From a checkpoint of a small segmentation model.
Model: 6.97M parameters, decoder norm groupnorm.
Rows from block 8 of the encoder of a small segmentation model, named by matrix and row number. Rows with one number belong to one channel. Each number is 50 + 12 x the weight over its row's rms, rounded and kept within 0 to 99. All counts start at 0.
After each channel's rows are labels from the 100 images, of 14848, where the channel reaches its highest value: "patch colour" is the nearest of a few named colours to the mean colour under the peak; "place" is the part of the image that holds the peak. Only what is clearly more common there than usual is listed. The data: aerial photos of the United States (SatlasPretrain).
# convs0: first 3x3 conv, stride 2 (encoder.blocks.8.convs.0.weight, 192x112x3x3, each kernel summed), inputs 0-111
# convs1: second 3x3 conv (encoder.blocks.8.convs.1.weight, 192x192x3x3, transposed, each kernel summed), outputs 0-95

convs0.97:44 43 62 49 61 58 50 58 32 51 25 53 59 58 35 35 57 40 43 45 57 57 46 24 47 57 55 30 40 59 61 37 42 64 53 43 39 33 58 49 52 37 43 43 45 51 39 43 55 75 35 56 27 55 34 48 53 39 57 59 33 56 37 54 48 47 60 41 41 38 64 29 35 38 75 39 47 47 26 49 64 24 43 49 62 50 40 28 72 39 56 66 46 54 64 52 58 60 52 45 39 46 54 25 45 38 54 37 46 71 51 82
convs1.97:55 56 41 56 45 49 66 48 37 83 59 39 51 43 59 66 56 45 46 43 64 58 53 56 52 57 53 42 65 48 34 50 57 44 55 41 57 56 42 45 40 68 46 55 48 47 27 38 56 43 31 61 60 35 60 53 36 28 49 67 72 57 62 19 54 37 50 42 51 08 26 48 34 53 62 63 36 62 49 53 44 50 34 34 53 61 40 35 69 53 53 67 74 41 39 33
patch colour: grey
place: middle left; top left

convs0.188:30 51 46 62 68 33 38 55 44 87 54 63 46 55 36 80 54 54 46 55 60 43 39 49 66 45 48 65 37 30 53 32 52 66 43 54 35 75 52 46 63 43 44 70 58 64 38 47 55 35 59 38 65 34 56 39 69 50 35 42 42 37 45 49 42 46 50 47 51 28 42 60 46 24 39 48 50 73 58 52 53 52 42 44 75 56 32 41 56 43 46 39 50 67 50 46 50 34 61 38 38 64 42 43 36 64 37 48 36 43 40 36
convs1.188:37 75 80 59 51 55 48 72 39 51 39 61 50 65 38 52 39 34 58 57 41 44 43 50 62 48 53 32 38 72 46 55 51 42 54 63 37 53 31 61 18 66 66 47 56 46 52 38 71 61 39 29 57 54 55 55 80 64 70 54 44 53 40 60 47 48 41 40 76 37 66 72 70 50 55 50 38 46 49 49 51 39 58 47 61 40 59 38 49 34 61 51 53 60 37 52
patch colour: grey
place: bottom left; bottom right

convs0.154:71 56 64 28 58 42 42 35 55 51 48 68 61 34 42 65 63 49 24 53 40 47 55 64 59 45 42 56 65 51 59 51 37 59 56 59 40 54 62 70 62 45 37 46 44 49 42 46 39 37 75 48 57 55 43 57 57 39 58 58 51 43 64 56 31 36 38 49 38 59 03 49 43 57 44 50 53 66 66 45 46 38 38 62 56 71 55 34 59 46 39 48 40 64 62 46 57 61 57 61 70 49 48 48 48 76 30 74 40 32 54 61
convs1.154:63 54 60 48 37 55 36 41 45 50 46 28 35 36 41 68 51 71 39 43 33 53 35 45 38 47 44 36 38 60 71 40 48 71 47 35 44 55 51 49 60 43 53 49 17 47 63 42 60 60 23 34 37 50 41 37 67 42 55 35 32 44 43 53 28 59 41 34 58 71 50 46 57 33 65 38 45 44 50 51 54 69 49 45 53 43 33 47 48 56 50 34 54 47 44 40
patch colour: pink
place: bottom right

convs0.157:43 70 42 70 55 34 53 65 51 59 79 39 39 58 56 30 35 40 45 53 59 47 26 64 31 42 45 58 36 46 63 56 56 56 66 60 38 44 35 43 60 44 56 47 67 52 64 47 69 37 45 43 45 68 57 28 33 45 52 49 51 32 42 43 41 32 45 39 33 41 51 47 55 64 49 48 42 64 43 39 58 62 27 58 60 36 36 63 62 37 51 35 76 49 44 35 46 43 54 69 54 69 29 36 49 47 57 54 54 20 39 40
convs1.157:55 57 36 56 69 75 16 47 39 51 55 47 43 29 68 47 37 63 43 43 37 55 55 37 64 57 47 58 59 41 31 45 36 50 50 34 37 55 50 26 51 30 41 66 29 62 69 36 67 63 47 20 38 40 54 71 35 55 70 48 25 59 62 65 45 50 40 50 41 56 38 51 51 63 43 19 68 53 50 32 32 52 39 39 52 53 51 46 43 48 49 35 49 49 45 58
patch colour: grey
place: bottom left

convs0.55:47 63 52 54 57 48 59 47 58 49 70 45 51 44 48 52 76 60 51 54 54 45 51 35 38 62 45 50 50 35 35 52 35 34 37 58 77 52 61 36 61 51 50 24 48 47 47 44 36 46 45 50 46 73 72 54 42 47 56 43 56 83 67 47 46 31 53 60 26 51 50 74 31 49 56 51 56 53 22 63 76 55 68 43 46 70 35 35 63 63 28 63 42 62 59 49 47 51 67 41 48 59 57 43 32 48 63 42 44 44 33 67
convs1.55:59 45 55 46 42 56 51 49 45 68 46 28 48 14 36 39 52 57 41 51 41 54 63 65 47 60 59 55 50 51 44 58 57 53 51 57 54 50 45 39 58 41 53 42 60 38 25 61 49 33 34 37 30 62 42 73 46 34 45 37 27 64 42 46 25 42 49 33 48 39 61 30 40 25 47 53 76 51 70 38 56 40 44 41 63 38 45 37 61 45 42 51 47 28 34 32
patch colour: pink
place: bottom right

convs0.62:39 42 70 22 39 58 77 46 43 46 41 39 59 52 42 41 41 69 45 40 63 52 59 60 58 37 33 56 47 54 33 53 50 52 45 48 40 56 52 47 77 67 58 66 43 33 50 47 53 46 48 36 46 44 75 61 68 42 52 54 52 47 40 49 55 47 61 21 59 41 54 44 29 44 55 72 50 62 71 51 39 50 56 70 47 45 47 25 42 74 33 52 34 32 52 68 24 51 55 40 42 45 32 57 30 48 53 39 54 30 49 59
convs1.62:60 32 54 46 50 32 72 40 41 38 54 48 19 58 61 31 45 33 57 76 42 48 57 56 56 60 41 48 42 52 79 29 55 40 61 58 49 47 42 58 37 41 64 43 32 41 47 52 39 33 76 68 59 73 48 51 48 36 25 57 26 41 37 38 35 52 50 49 48 59 53 57 42 44 41 31 68 31 41 69 88 59 54 66 39 54 57 24 28 44 64 37 47 49 54 56
patch colour: grey
place: bottom left

convs0.98:43 57 32 63 62 63 46 52 47 51 62 72 43 51 58 53 69 45 49 54 80 56 45 31 41 59 73 48 43 53 38 38 69 57 58 47 40 49 17 68 53 47 52 40 17 50 51 75 57 56 48 44 60 59 58 31 45 31 59 46 71 50 51 77 57 41 46 33 33 29 42 55 41 62 56 34 65 54 48 57 41 59 54 57 45 42 46 36 48 46 58 49 49 37 31 55 55 33 60 65 42 44 43 57 49 50 55 53 60 84 38 57
convs1.98:44 45 36 42 27 53 37 62 45 36 53 52 54 36 55 43 59 54 58 42 56 55 54 49 43 39 50 48 42 49 30 64 61 42 55 42 42 70 51 53 31 64 70 59 56 31 20 62 60 70 58 41 61 41 59 63 49 52 50 62 42 74 60 71 57 37 61 48 38 50 56 54 49 68 32 49 44 62 44 53 34 42 40 30 26 34 53 67 43 65 32 62 24 43 52 54
patch colour: grey
place: top right

convs0.17:43 58 46 55 54 54 75 27 51 36 71 49 59 65 48 56 45 22 59 56 54 52 55 52 61 74 41 49 50 48 61 65 53 51 63 71 47 37 49 31 47 39 72 52 56 48 27 75 64 62 53 45 28 40 63 39 38 50 59 56 41 43 29 48 78 65 36 51 56 30 37 39 41 48 47 60 43 55 42 48 33 60 43 32 83 69 49 57 49 39 55 40 46 49 49 38 54 48 57 65 40 44 24 55 45 57 53 42 43 61 49 67
convs1.17:41 78 49 58 54 64 49 54 40 63 35 43 51 40 57 33 41 37 40 64 48 58 43 62 56 48 47 55 43 73 42 64 37 67 71 35 38 28 33 32 60 62 46 41 65 51 43 51 70 42 51 46 52 34 78 61 43 42 29 64 38 55 42 51 53 63 52 27 44 46 38 56 40 56 72 49 71 38 52 56 31 28 39 44 42 57 48 42 39 52 47 42 66 55 58 43
patch colour: grey
place: bottom centre

convs0.58:40 38 56 52 44 60 50 57 46 61 23 67 29 63 26 66 63 49 41 60 51 37 38 48 35 40 45 61 55 74 50 39 27 56 64 52 40 39 60 49 66 32 49 50 68 41 46 37 45 43 42 62 48 49 42 46 48 48 40 52 60 45 42 74 50 50 30 29 48 32 63 37 48 61 48 33 42 63 48 40 39 44 38 61 67 36 36 47 53 24 49 56 60 36 44 71 34 42 56 56 75 34 42 51 33 47 67 61 49 47 32 71
convs1.58:54 56 32 63 33 54 32 79 39 70 80 51 34 44 60 84 50 48 60 48 50 42 65 57 37 42 45 44 49 55 51 51 36 51 51 59 50 62 30 34 50 49 32 58 61 62 42 59 42 48 66 44 61 55 75 57 29 38 57 46 36 80 54 60 36 30 43 55 54 38 45 27 41 58 58 58 58 49 27 47 61 76 63 58 50 50 40 39 35 51 42 43 60 55 53 34
patch colour: grey
place: bottom left

convs0.106:72 51 51 38 46 41 46 52 40 47 19 68 37 52 43 45 40 21 27 49 33 52 66 61 50 39 53 50 63 65 45 49 72 73 63 53 58 38 38 49 60 31 48 59 41 45 37 52 47 47 51 34 42 52 76 53 53 41 52 34 49 46 61 49 51 41 61 30 41 31 41 54 45 52 34 77 61 52 56 54 48 54 54 46 72 66 23 66 61 52 67 71 38 39 47 44 28 62 67 50 57 52 26 39 60 53 42 63 46 48 48 50
convs1.106:54 42 40 55 41 41 50 54 56 87 54 38 45 54 49 55 32 44 39 69 37 57 41 35 44 59 46 34 45 54 69 61 26 61 41 47 33 54 51 52 47 50 39 57 53 43 60 68 37 52 61 42 48 43 71 49 48 38 41 26 34 52 60 31 52 72 42 45 73 66 30 53 51 42 28 30 44 38 44 58 56 60 48 51 39 44 48 48 61 56 48 43 50 51 32 29
patch colour: pink
place: bottom right

convs0.190:65 42 58 16 48 66 58 40 71 70 46 54 39 20 36 69 63 56 37 64 51 49 48 80 47 49 55 38 40 40 46 50 63 53 48 51 51 47 56 58 51 53 46 47 40 58 58 36 61 38 67 27 65 56 43 41 38 56 57 50 51 50 58 38 57 41 36 62 48 63 23 52 41 68 46 44 38 42 69 37 57 35 36 45 57 31 64 63 46 61 50 31 59 51 77 49 45 34 38 59 48 53 69 50 46 51 49 46 75 28 53 64
convs1.190:64 71 47 54 28 41 32 50 39 59 37 70 49 44 58 61 49 48 64 31 42 47 53 47 51 49 67 48 49 42 44 60 64 78 66 43 25 43 72 54 38 56 46 45 27 60 54 45 62 58 34 50 47 58 32 41 44 53 58 49 50 51 47 52 37 42 56 33 44 56 58 55 42 32 55 42 53 54 74 61 46 47 62 35 37 73 45 38 56 41 62 47 13 49 43 36
patch colour: grey
place: bottom right

convs0.111:38 26 50 56 56 58 38 42 15 64 50 27 64 40 45 46 18 52 70 62 47 47 41 44 44 52 46 56 43 54 48 35 36 35 60 41 44 46 41 25 57 41 44 61 28 67 39 57 27 45 45 48 40 29 47 48 38 48 42 52 27 51 52 35 64 37 20 41 56 60 44 39 43 40 67 53 52 68 50 48 51 45 66 41 49 46 59 54 31 48 51 53 61 44 64 37 62 59 28 38 51 52 48 52 38 53 31 37 35 32 53 58
convs1.111:51 39 37 44 58 46 49 44 48 26 44 49 40 65 58 24 48 62 44 57 58 51 18 47 41 47 49 59 56 54 51 39 52 45 24 37 51 61 39 55 62 51 50 59 35 51 34 40 51 50 42 47 48 41 36 44 34 49 38 48 65 50 39 64 47 49 61 55 67 73 48 69 66 51 55 72 54 43 43 48 58 52 47 64 60 42 61 59 72 60 54 61 56 51 52 50
patch colour: brown
place: top centre; top left

convs0.167:48 55 47 61 61 29 26 58 42 47 62 43 58 29 39 53 63 45 58 53 54 54 40 48 68 32 60 41 58 51 18 45 58 54 47 54 33 47 37 57 38 45 45 63 37 32 69 33 53 60 47 46 51 48 37 52 22 34 36 63 27 38 61 41 42 60 35 41 67 47 41 67 36 44 33 65 65 55 80 46 68 41 45 45 57 53 39 59 47 55 49 38 53 56 40 52 59 63 65 62 42 37 30 22 57 50 46 44 42 59 41 31
convs1.167:45 38 37 58 49 55 22 58 22 56 31 42 40 40 65 31 48 46 38 30 30 38 56 41 49 59 63 30 56 39 57 46 57 35 57 38 50 60 48 25 38 39 40 33 28 40 50 31 73 66 41 38 61 48 31 44 43 44 49 57 41 59 52 45 48 26 59 59 52 59 51 47 31 62 49 34 44 40 37 55 44 48 52 29 58 57 54 25 57 55 41 26 18 46 50 48
patch colour: pink
place: bottom right

convs0.68:39 35 51 50 48 30 49 59 37 60 72 62 61 44 55 70 69 58 46 48 44 62 15 71 42 50 37 59 38 57 35 46 60 37 47 45 57 47 34 57 57 36 65 32 41 57 48 50 53 51 50 57 41 46 38 62 62 56 63 37 51 53 43 44 48 38 29 33 26 53 63 58 44 64 52 75 47 36 65 59 52 47 52 30 80 46 33 42 66 39 32 50 46 47 51 31 44 36 41 55 49 67 45 50 59 42 47 42 27 62 42 74
convs1.68:61 54 50 46 54 44 42 46 54 18 50 33 44 87 61 38 60 51 52 43 47 54 48 37 52 55 51 40 42 55 45 49 44 63 62 58 58 43 45 32 50 47 49 55 68 37 45 57 55 62 56 53 39 28 51 59 60 61 23 39 16 44 31 60 61 57 50 65 37 50 27 50 45 63 38 32 47 42 53 42 64 46 55 23 39 36 52 38 07 59 42 51 32 41 38 61
patch colour: grey
place: top right

convs0.183:45 49 77 79 48 65 44 70 58 56 42 43 20 43 38 43 51 31 37 32 46 31 64 43 66 36 42 58 41 50 41 50 45 44 64 65 52 50 30 50 46 55 36 46 46 47 51 53 44 60 37 42 26 52 34 41 39 38 51 39 43 34 20 55 22 55 53 66 46 47 60 47 68 47 54 49 42 52 50 35 44 66 54 43 50 50 33 75 42 58 55 49 63 55 44 58 39 45 55 37 54 29 51 56 58 57 40 45 35 60 75 76
convs1.183:55 35 63 42 28 55 53 42 33 59 55 44 66 88 38 46 58 45 51 67 31 61 51 59 56 41 73 45 38 41 56 34 41 34 60 38 69 50 44 38 50 45 57 33 49 35 56 53 19 48 50 58 53 46 39 49 53 35 25 54 51 25 49 51 27 71 31 41 56 51 46 51 50 48 56 58 45 57 37 66 44 68 45 58 42 58 48 49 55 44 51 35 40 29 42 59
patch colour: grey
place: bottom right

convs0.42:75 59 59 48 29 30 33 48 48 55 50 41 27 58 19 52 53 42 59 31 62 55 37 73 64 70 33 63 41 48 49 46 50 27 52 42 33 49 53 82 64 60 60 57 59 42 46 70 38 23 49 59 48 32 59 60 84 40 47 46 52 46 63 56 39 53 45 50 61 71 64 53 52 52 51 60 47 75 52 61 54 55 47 43 51 48 44 48 55 38 52 58 42 34 64 53 52 57 52 35 69 60 39 55 48 51 55 50 44 29 50 61
convs1.42:40 65 31 63 60 58 26 48 63 46 94 40 42 80 61 50 66 56 72 53 50 56 58 45 40 56 49 54 31 72 28 57 57 49 58 78 57 55 60 34 49 55 43 52 53 73 43 62 57 49 46 46 56 50 41 44 37 57 38 37 46 43 54 58 41 33 45 60 54 62 42 55 44 55 53 53 70 40 41 43 51 67 84 62 39 59 51 38 44 54 73 37 58 72 54 61
patch colour: grey
place: top right

convs0.23:48 51 42 57 50 59 42 53 43 51 27 49 40 51 44 35 50 41 45 45 59 46 48 47 51 52 58 35 66 46 34 37 40 53 55 58 44 52 52 55 55 48 34 47 24 45 52 49 53 68 43 76 39 30 26 44 35 46 60 35 44 73 34 63 43 44 58 17 54 54 83 53 41 41 49 65 55 48 59 34 37 52 42 64 56 32 38 31 87 60 35 60 47 49 51 51 72 58 50 55 63 49 38 36 50 33 57 44 51 65 70 68
convs1.23:60 55 59 32 37 42 54 51 31 73 60 47 28 54 52 57 54 41 38 51 61 49 51 47 43 46 65 42 67 40 63 51 76 53 73 57 70 44 51 58 37 44 55 41 73 45 55 49 56 30 48 44 57 54 53 55 33 49 65 64 45 54 47 66 31 65 29 40 44 28 63 36 45 25 55 59 26 60 48 71 62 49 63 42 56 71 41 59 48 48 55 65 63 75 45 61
patch colour: grey
place: bottom right

convs0.185:63 54 35 65 52 48 81 56 29 61 76 45 60 50 56 45 58 61 45 55 43 39 50 47 51 48 41 52 58 71 57 63 56 49 32 53 49 53 52 62 54 48 81 52 45 65 55 61 61 38 47 61 53 54 68 61 53 66 65 64 41 51 70 47 80 66 50 45 54 56 61 87 40 66 51 52 49 49 68 64 69 72 56 47 63 48 59 49 72 43 44 57 48 47 61 70 59 57 44 69 46 59 40 60 73 58 42 48 56 63 63 42
convs1.185:47 50 37 46 49 55 47 48 56 27 55 62 58 59 43 36 32 60 46 39 43 65 60 62 50 54 58 58 55 34 44 45 63 57 90 65 37 33 57 29 38 38 51 42 46 32 61 41 44 76 34 51 35 44 65 54 56 49 42 54 34 61 35 43 31 41 38 40 57 70 41 52 37 39 32 41 71 49 54 65 37 48 60 19 37 45 61 45 32 56 39 36 36 39 42 70
patch colour: grey
place: bottom right

convs0.12:39 45 70 66 58 40 61 76 52 56 37 42 69 49 20 54 48 32 61 49 47 43 43 56 48 50 50 43 39 53 33 25 24 46 47 50 58 48 47 50 74 49 44 33 37 58 63 59 39 49 30 64 60 51 53 42 43 55 62 48 53 73 35 67 49 45 54 55 44 73 43 81 35 57 61 45 37 52 35 60 57 50 59 81 52 48 27 50 55 48 34 49 41 70 46 34 49 36 48 54 53 64 43 51 34 53 40 60 52 48 74 52
convs1.12:51 50 51 61 38 49 55 46 44 53 70 42 49 47 70 31 58 41 40 66 45 45 47 77 43 72 58 30 64 54 42 59 61 56 41 39 63 61 55 48 33 55 56 43 46 64 48 42 61 53 37 43 68 49 59 39 56 45 41 43 66 61 48 39 41 39 31 42 52 52 41 45 55 28 35 46 46 40 52 58 41 52 50 48 48 56 36 47 47 56 32 66 66 69 44 31
patch colour: grey
place: bottom centre

convs0.165:47 38 68 62 47 40 57 28 77 51 54 27 62 54 37 46 41 55 31 50 40 65 52 59 43 53 43 53 33 33 43 69 34 34 39 43 67 41 37 32 46 66 57 62 52 49 35 51 45 30 54 36 69 61 50 47 52 52 49 50 47 71 49 59 42 53 48 55 31 49 59 45 40 40 52 51 63 43 46 41 67 48 42 52 66 50 05 62 50 60 43 76 59 49 37 44 25 37 69 52 59 43 48 42 54 33 58 53 55 44 39 71
convs1.165:65 61 37 43 81 49 47 73 46 77 65 53 46 44 43 58 57 43 48 73 61 62 51 67 43 67 36 41 54 63 38 55 52 53 45 55 40 54 49 47 40 61 58 41 72 57 49 57 48 27 41 41 47 49 46 48 35 50 60 36 54 45 51 36 30 35 25 28 63 43 25 37 49 57 46 41 51 64 64 40 39 36 27 43 57 46 59 61 65 41 56 44 73 77 46 40
patch colour: pink
place: middle right

convs0.147:39 49 32 60 29 49 77 36 26 46 60 46 59 36 38 67 58 49 41 48 45 64 41 49 42 35 39 50 57 39 27 29 28 43 50 43 55 42 45 52 42 44 20 62 46 23 36 52 36 37 35 55 48 52 63 55 58 59 37 38 55 66 47 15 50 27 69 48 39 36 47 41 63 43 56 38 55 55 28 61 46 49 48 44 46 42 38 39 43 20 35 44 49 39 46 46 50 60 48 37 37 40 37 58 53 55 38 41 53 53 52 53
convs1.147:71 53 75 50 24 50 42 43 45 40 52 32 60 27 33 35 26 50 52 48 66 58 53 59 37 20 51 63 60 48 36 46 33 47 45 40 37 53 76 60 61 67 49 49 60 46 44 58 51 50 28 39 29 53 58 59 61 52 69 42 64 34 71 47 56 64 71 43 67 65 54 33 41 53 35 50 40 64 47 57 41 48 38 36 51 43 70 55 51 36 49 40 46 47 46 53
patch colour: grey
place: top left

convs0.145:52 51 41 57 52 46 45 50 79 65 38 45 58 46 59 52 43 47 42 49 44 49 52 63 53 71 46 64 30 33 56 51 67 51 53 49 29 66 66 26 54 55 52 69 40 68 43 44 32 56 45 50 44 39 66 36 41 40 54 39 58 54 65 44 48 57 52 63 54 55 36 99 54 54 50 38 48 54 26 37 49 56 56 53 38 53 34 32 47 51 38 59 60 56 69 50 47 31 46 35 43 59 34 45 71 61 44 49 51 55 51 65
convs1.145:44 66 49 64 71 59 70 58 52 49 88 43 55 59 68 47 72 53 62 40 46 57 59 60 59 47 73 52 42 56 56 67 67 74 68 55 44 35 66 68 30 60 46 51 44 54 49 59 40 54 54 49 67 57 62 36 55 63 55 47 31 58 63 37 25 43 45 60 66 58 33 51 32 45 50 50 44 10 33 50 61 50 65 34 54 51 65 42 55 43 22 50 63 78 32 50
patch colour: grey
place: bottom right