Weights of a small segmentation model.
Model: 48-pixel images, encoder arch preact_resnet, encoder depths [4, 4, 4], encoder widths [64, 112, 192], decoder activation leaky_relu, decoder widths [48, 96, 144, 192].
Training: normuon at rate 0.03, 6400 steps, held-out accuracy 87%.
Rows from block 2 of the decoder of a small segmentation model, named by matrix and row number. Rows with one number belong to one channel. Each number is 128 + 24 x the weight over its row's rms, rounded and kept within 0 to 255. All counts start at 0. Numbers have three digits each.
Before each channel's rows are labels from the 100 images, of 14848, where the channel reaches its highest value: "top examples" is what is common among them; "lies over" is the class under the peak. Only what is clearly more common there than usual is listed. The data: aerial photos of the United States (SatlasPretrain). In brackets: how many of the 100.
# convs0: first 3x3 conv (decoder.decb.0.0.convs.0.weight, 144x144x3x3, each kernel summed), inputs 72-143
# convs1: second 3x3 conv (decoder.decb.0.0.convs.1.weight, 144x144x3x3, transposed, each kernel summed), outputs 72-143

top examples: crop field (30)
lies over: crop field (28)
convs0.21:080075139099160158090146131114147141117115118106149089175105106132143126139139146112101081143140125108114082132128178124147126129154110121160120079154119121130104122160122093142151114112166165120131127143114147121128
convs1.21:141154123078126182120113116113147103123140120110120133088136146130141125081148133125120152106092143116140152133094126190097097106104139124110116170137127145103137151111172153129110158140102136146131151114135121112101

top examples: crop field (53)
lies over: crop field (50)
convs0.46:125139130104121155123135112161134116109114113094164122167103114126128140152169125122109118161154149145119112146109125100118116151101123134084141100124151124129113128126117100082150163103122099134117125148104102092119
convs1.46:131109120116141137098128143112123149181131157153095132150152147152112087163091136139127118103090106146115172135120115134109109120137113100140143140130114089126164127117129101115107129149066188090131152109119141123128

top examples: crop field (34)
lies over: crop field (33)
convs0.13:127092115099143145093142124106129166138120134097131166126140160111153123164115114158139153124105132118133121128139141143133180125159109057198120141113114126161148123129150088170136131121139152122133098139118162121124
convs1.13:122176124148160111142147113122138094141130160157137086117115107175123150132109120109105131171171099174155139137139145102168126127126156162097143137151166127137107121144149131100137129111103112153143141130143111115122

top examples: crop field (61)
lies over: crop field (58)
convs0.82:115153128098121108165146143147109083088155176101186149109154112132142116124122099163154138144159120117144145144083147117107101142108169108107141128145135125103112126094124139123140124132109171171117168164134097128123
convs1.82:135115178148168161113160124101133129167115099160086106132089153137136146141118149108141100150088111135091128119113090082143098127159081141115126106088099129125130122150154109127096140166123103117152142107141117127127

top examples: crop field (37)
lies over: crop field (35)
convs0.97:088150151153105122131166152115144150133120150127137133136189120146138151103142139156129172132152144048166145130118105111114146145099122125103104145129100106147117134123133153154174123116147154117145128113092127114131
convs1.97:162115130117169139056085091109115088107142131116159111110140148109132099147116102129111091085123143178098093123147098113114120108136155148110177108109160153140128130164123137134125116108114092121125116114145105149089

top examples: building (90)
lies over: building (32)
convs0.111:115128108133135119148139097116104164180146112130114152141061122174115114152099131147140154107123133186125135085110126176119110146156106134160105104143071126147159141114177100119071133104127126121116086143076139143101
convs1.111:140138162136127114111145149160117145135101117148131089121163159076094155115162099114110132154157143106132115139138159080158127090080130160143126154142159135095104104141068127128135153131104114136133124126149142096118

top examples: crop field (32)
lies over: crop field (30)
convs0.117:119125133177112092153146120102150137134134135120140163136089097167135091113141113103135106127161142150100135081190126159131106117136136148108127133076125133190119091114148107134120159087146167151165148143110092130099
convs1.117:126103162116090151099137099165124161127114146126119100134134117093123155146105141114092091133102111111119139171110109074111164126102110109139111116152134099078135142132104102142119137174109084127102124135132178112174

top examples: crop field (34)
lies over: crop field (28)
convs0.140:102183134101050114145109127105125133082122158108117148173121125127141118160153112136147161140145151138136101143052126147130110208118076106165125131111143120137181104128143110145137161120150109133112148131163109111145
convs1.140:112140136139160124099153122147094119140134116124164143101128097140116151063116132089119088147134125150124122109147152141118151101151137086089127107168143107120060198116117135106105104133163113145134127169092137148111

top examples: crop field (48)
lies over: crop field (37)
convs0.133:117146098177117095155151116114112124094131127114109108116158115075111112117156157145141152136094144138164088194138113157103088105113138171118141154137107150104133147134153162146123162163162127109109149121134129155152
convs1.133:168139153076110119140151117110191131131160161155134156152129164154137112135157106101135122154133094078130119066121138160119121167138100132150149127102160101144141120133129110118155114098109118086150159159131085110089

top examples: building (77)
lies over: building (26)
convs0.89:140119132142129154167079179088122169097104181161125174164123112107139121150123116152141174120134125137127140114131099124122112138095097143087136116130106100120110090115133141129157132091105143143152109127173083151118
convs1.89:083159147097106116099154124109177111161127085107132083096099111147156133119157125153113102125131158114105095110106115100091134097129141120136097135119193124120133157137130138098094117156139134055107128137148127102110

top examples: building (97)
lies over: building (85)
convs0.129:106149132131119085136158142156093109153128136137122113101169139150106156114124088085163107165104149099131151075151159085123126140111158140144143091128099084143100102091109089119152126123126107107073125129132102105140
convs1.129:118136112128098127155133145092116135123086110156154138130083147115146154123098117141107122115160083140117104087173120156142132083150113099139132145123110109133121158162119152123117154138138105151122161091148125132125

top examples: crop field (48)
lies over: crop field (45)
convs0.92:155148128163151131150129137147154096136116172175133156091133112133123114095116154148107150103120144092157112126108063104117132100129134133139134124109115077128111160166149145143144175138159089115157158122136099143174
convs1.92:098083104089109095163116168117123125140149143095135115142120151138123111093109107071128082138138115134109129152123177096101090174157173127063155099188155160146126109076133115106096104104110138115123173143103119122094

top examples: crop field (30)
lies over: crop field (29)
convs0.115:131137142110106115165172122145134130179111126088104146153129112180121135136121135141143155128129113158126123109080142166082109142138164140167124134090133129153138098143138108134135137107189093101101121127119106130098
convs1.115:122154134166143166090116143119112140104144111166129110127151132087119124114142124084117116157151170093133146132142154081151156095127096102119120144158114107088115171198088113165131120182107122135133157113083154126163

top examples: crop field (45)
lies over: crop field (44)
convs0.16:142123092118130139111167138137166152150156121128126121144103099160105131157126103139132131130152141109147134117190126173087106086135111113141099133121099062068104098102158113104140089154085156120110149111090132150130
convs1.16:108112141126146099132147085100085115132138123138131103139146134120118133124107157091143132124103096159130142128127146048196141128082133162136136086106126190160136103132158147175149138122131122143134143121164121117117

top examples: building (95)
lies over: building (70)
convs0.122:152119142127100120148132136136146113136151074127088105114130118156105094149132089136143136143120130147120127097128127099106107115148103159133078169119129163121136077146151130141104109131092157141100113125162151124111
convs1.122:122100111145122146113134127103098137071088138135136149138111135121160150152106121099130089142168125119092096100139120139130109083092153138144158135153104078124142135135122181164149122113149108155153120120113109123106

top examples: building (98)
lies over: building (61)
convs0.74:119132100121127133091097110124122193134158107088106130128116103137145105139141137135125118120111099171155119150112169165162104138130073120115165140110148079089159128140125154121118148143131126110145074135133150142105
convs1.74:123071112111096089147117147144162132143109105138137128141110163114144143147127175133127129128163182104109160136123135128089130113169138131130115143124103153102104090137100112121111129120128175170158138138084158093189

top examples: crop field (46)
lies over: crop field (41)
convs0.93:105222137169125135144168125123156142147127110145125119108103101136125119122148114144164151098123110132135129151141127154067115089097094167093107147147089124101146157143170098077137122143123143115118141135161098088146
convs1.93:153093107114148132122090096158127096117137155115117118132143149125140125143128153123082132120123153095120137123151135110176174156152131096152156126117180126156159097136131151154131127144106097135145104116088152187117

top examples: crop field (41)
lies over: crop field (38)
convs0.138:104109104130116078142107147129128140126112137127145109146100135088141130152134094151151152131117132151140131100110091122149152091113157150102124155128143135169127082130184140098112142138115118136140089123092176149098
convs1.138:129183168145156134110121129112135131111097130162123127051116122173088120120145146082144134110189114154116130138124158160129091152151110099136130092098138084105112168137052127142145108141137152125109137127131133124157

top examples: crop field (43)
lies over: crop field (34)
convs0.33:102104094137154101145133145113080065116105160113156130142107119092138147131098104113103135098098094150118153139184117136132114113145182125087133156139130131125125178123082119116135138108156119122117134134095119148156
convs1.33:094110113082095151118143129125141149140134112128154103129166179110138124099179077116159113103141108126137092114073153132122185128136067138094125129107123131103112125122132099180108142154118129141122096147135120139146

top examples: crop field (31)
lies over: crop field (25)
convs0.51:136123125157146155097120126123122147072158107095127133145120138117141124117147140163124118137139159168138131120152185113113123110136093102121135155187145097129125116113119099114099146146132114124159084136129105094123
convs1.51:129190113123104129137126149179141127162106103124117150125128112126116128137084111119136107120106114150132142145119079128134142143141160109121126099101120121127135121128105141153165155111127122103069119153116144127135

top examples: crop field (52)
lies over: crop field (51)
convs0.96:149121139136143102160133097122123081108130136121135156109124066129076114103120122126148124110130094113134116104118133106120148122115122151088190112128163127122153139112125114144152114142198151168149171154159098108125
convs1.96:101115094127100129106167175119115153139106120115092114115126185132136127156111132133128137111164124114145156152167123152118136129130154134136117178142120118185127104166132149090162136147082126115103107125067150175098

top examples: crop field (54)
lies over: crop field (53)
convs0.98:125133150139123141175138160168104115084127143149181161132117108133146109135154121104131161099142103082128140091107149095072147131162091135165125116145167115157146145124151142128138116116141088130144105130139120125142
convs1.98:168116113121131123081154106122125150168134130137092129112150121109140148125129124158117139144131151143148123172153089151162075124082150127084130133113093161094117091164105151154110105158118137128126149100134139096107

top examples: crop field (28)
lies over: crop field (25)
convs0.0:131077079129145131120079101108127150132125087075147083094149150095141136129154122148157157115088117152116153147173160127174136156087162109141126156130141155156175171109120130124111125137177124122121098169119099106087
convs1.0:105183127134120104138134168126120099071149138122127138157108132150102130150176111122149103136175124152159119142130153149113124138213115158153114128146158140103133098122155105115134138121091120127113141130160121122131

top examples: crop field (34)
lies over: crop field (29)
convs0.38:096075170082140097145086157150143158119117115133148133149113108123119137143107155132100144148107157140125140120126137107115105133133159125112133130127129112105144110156141129116117150115133123120126108114139160083082
convs1.38:168156102134158153082134089126117102121162114161121095123137162105115110132153143146129151128173111139121151162123103117129138101108099133147121127105136114122157130076075084132146129133084136146151132095123126123130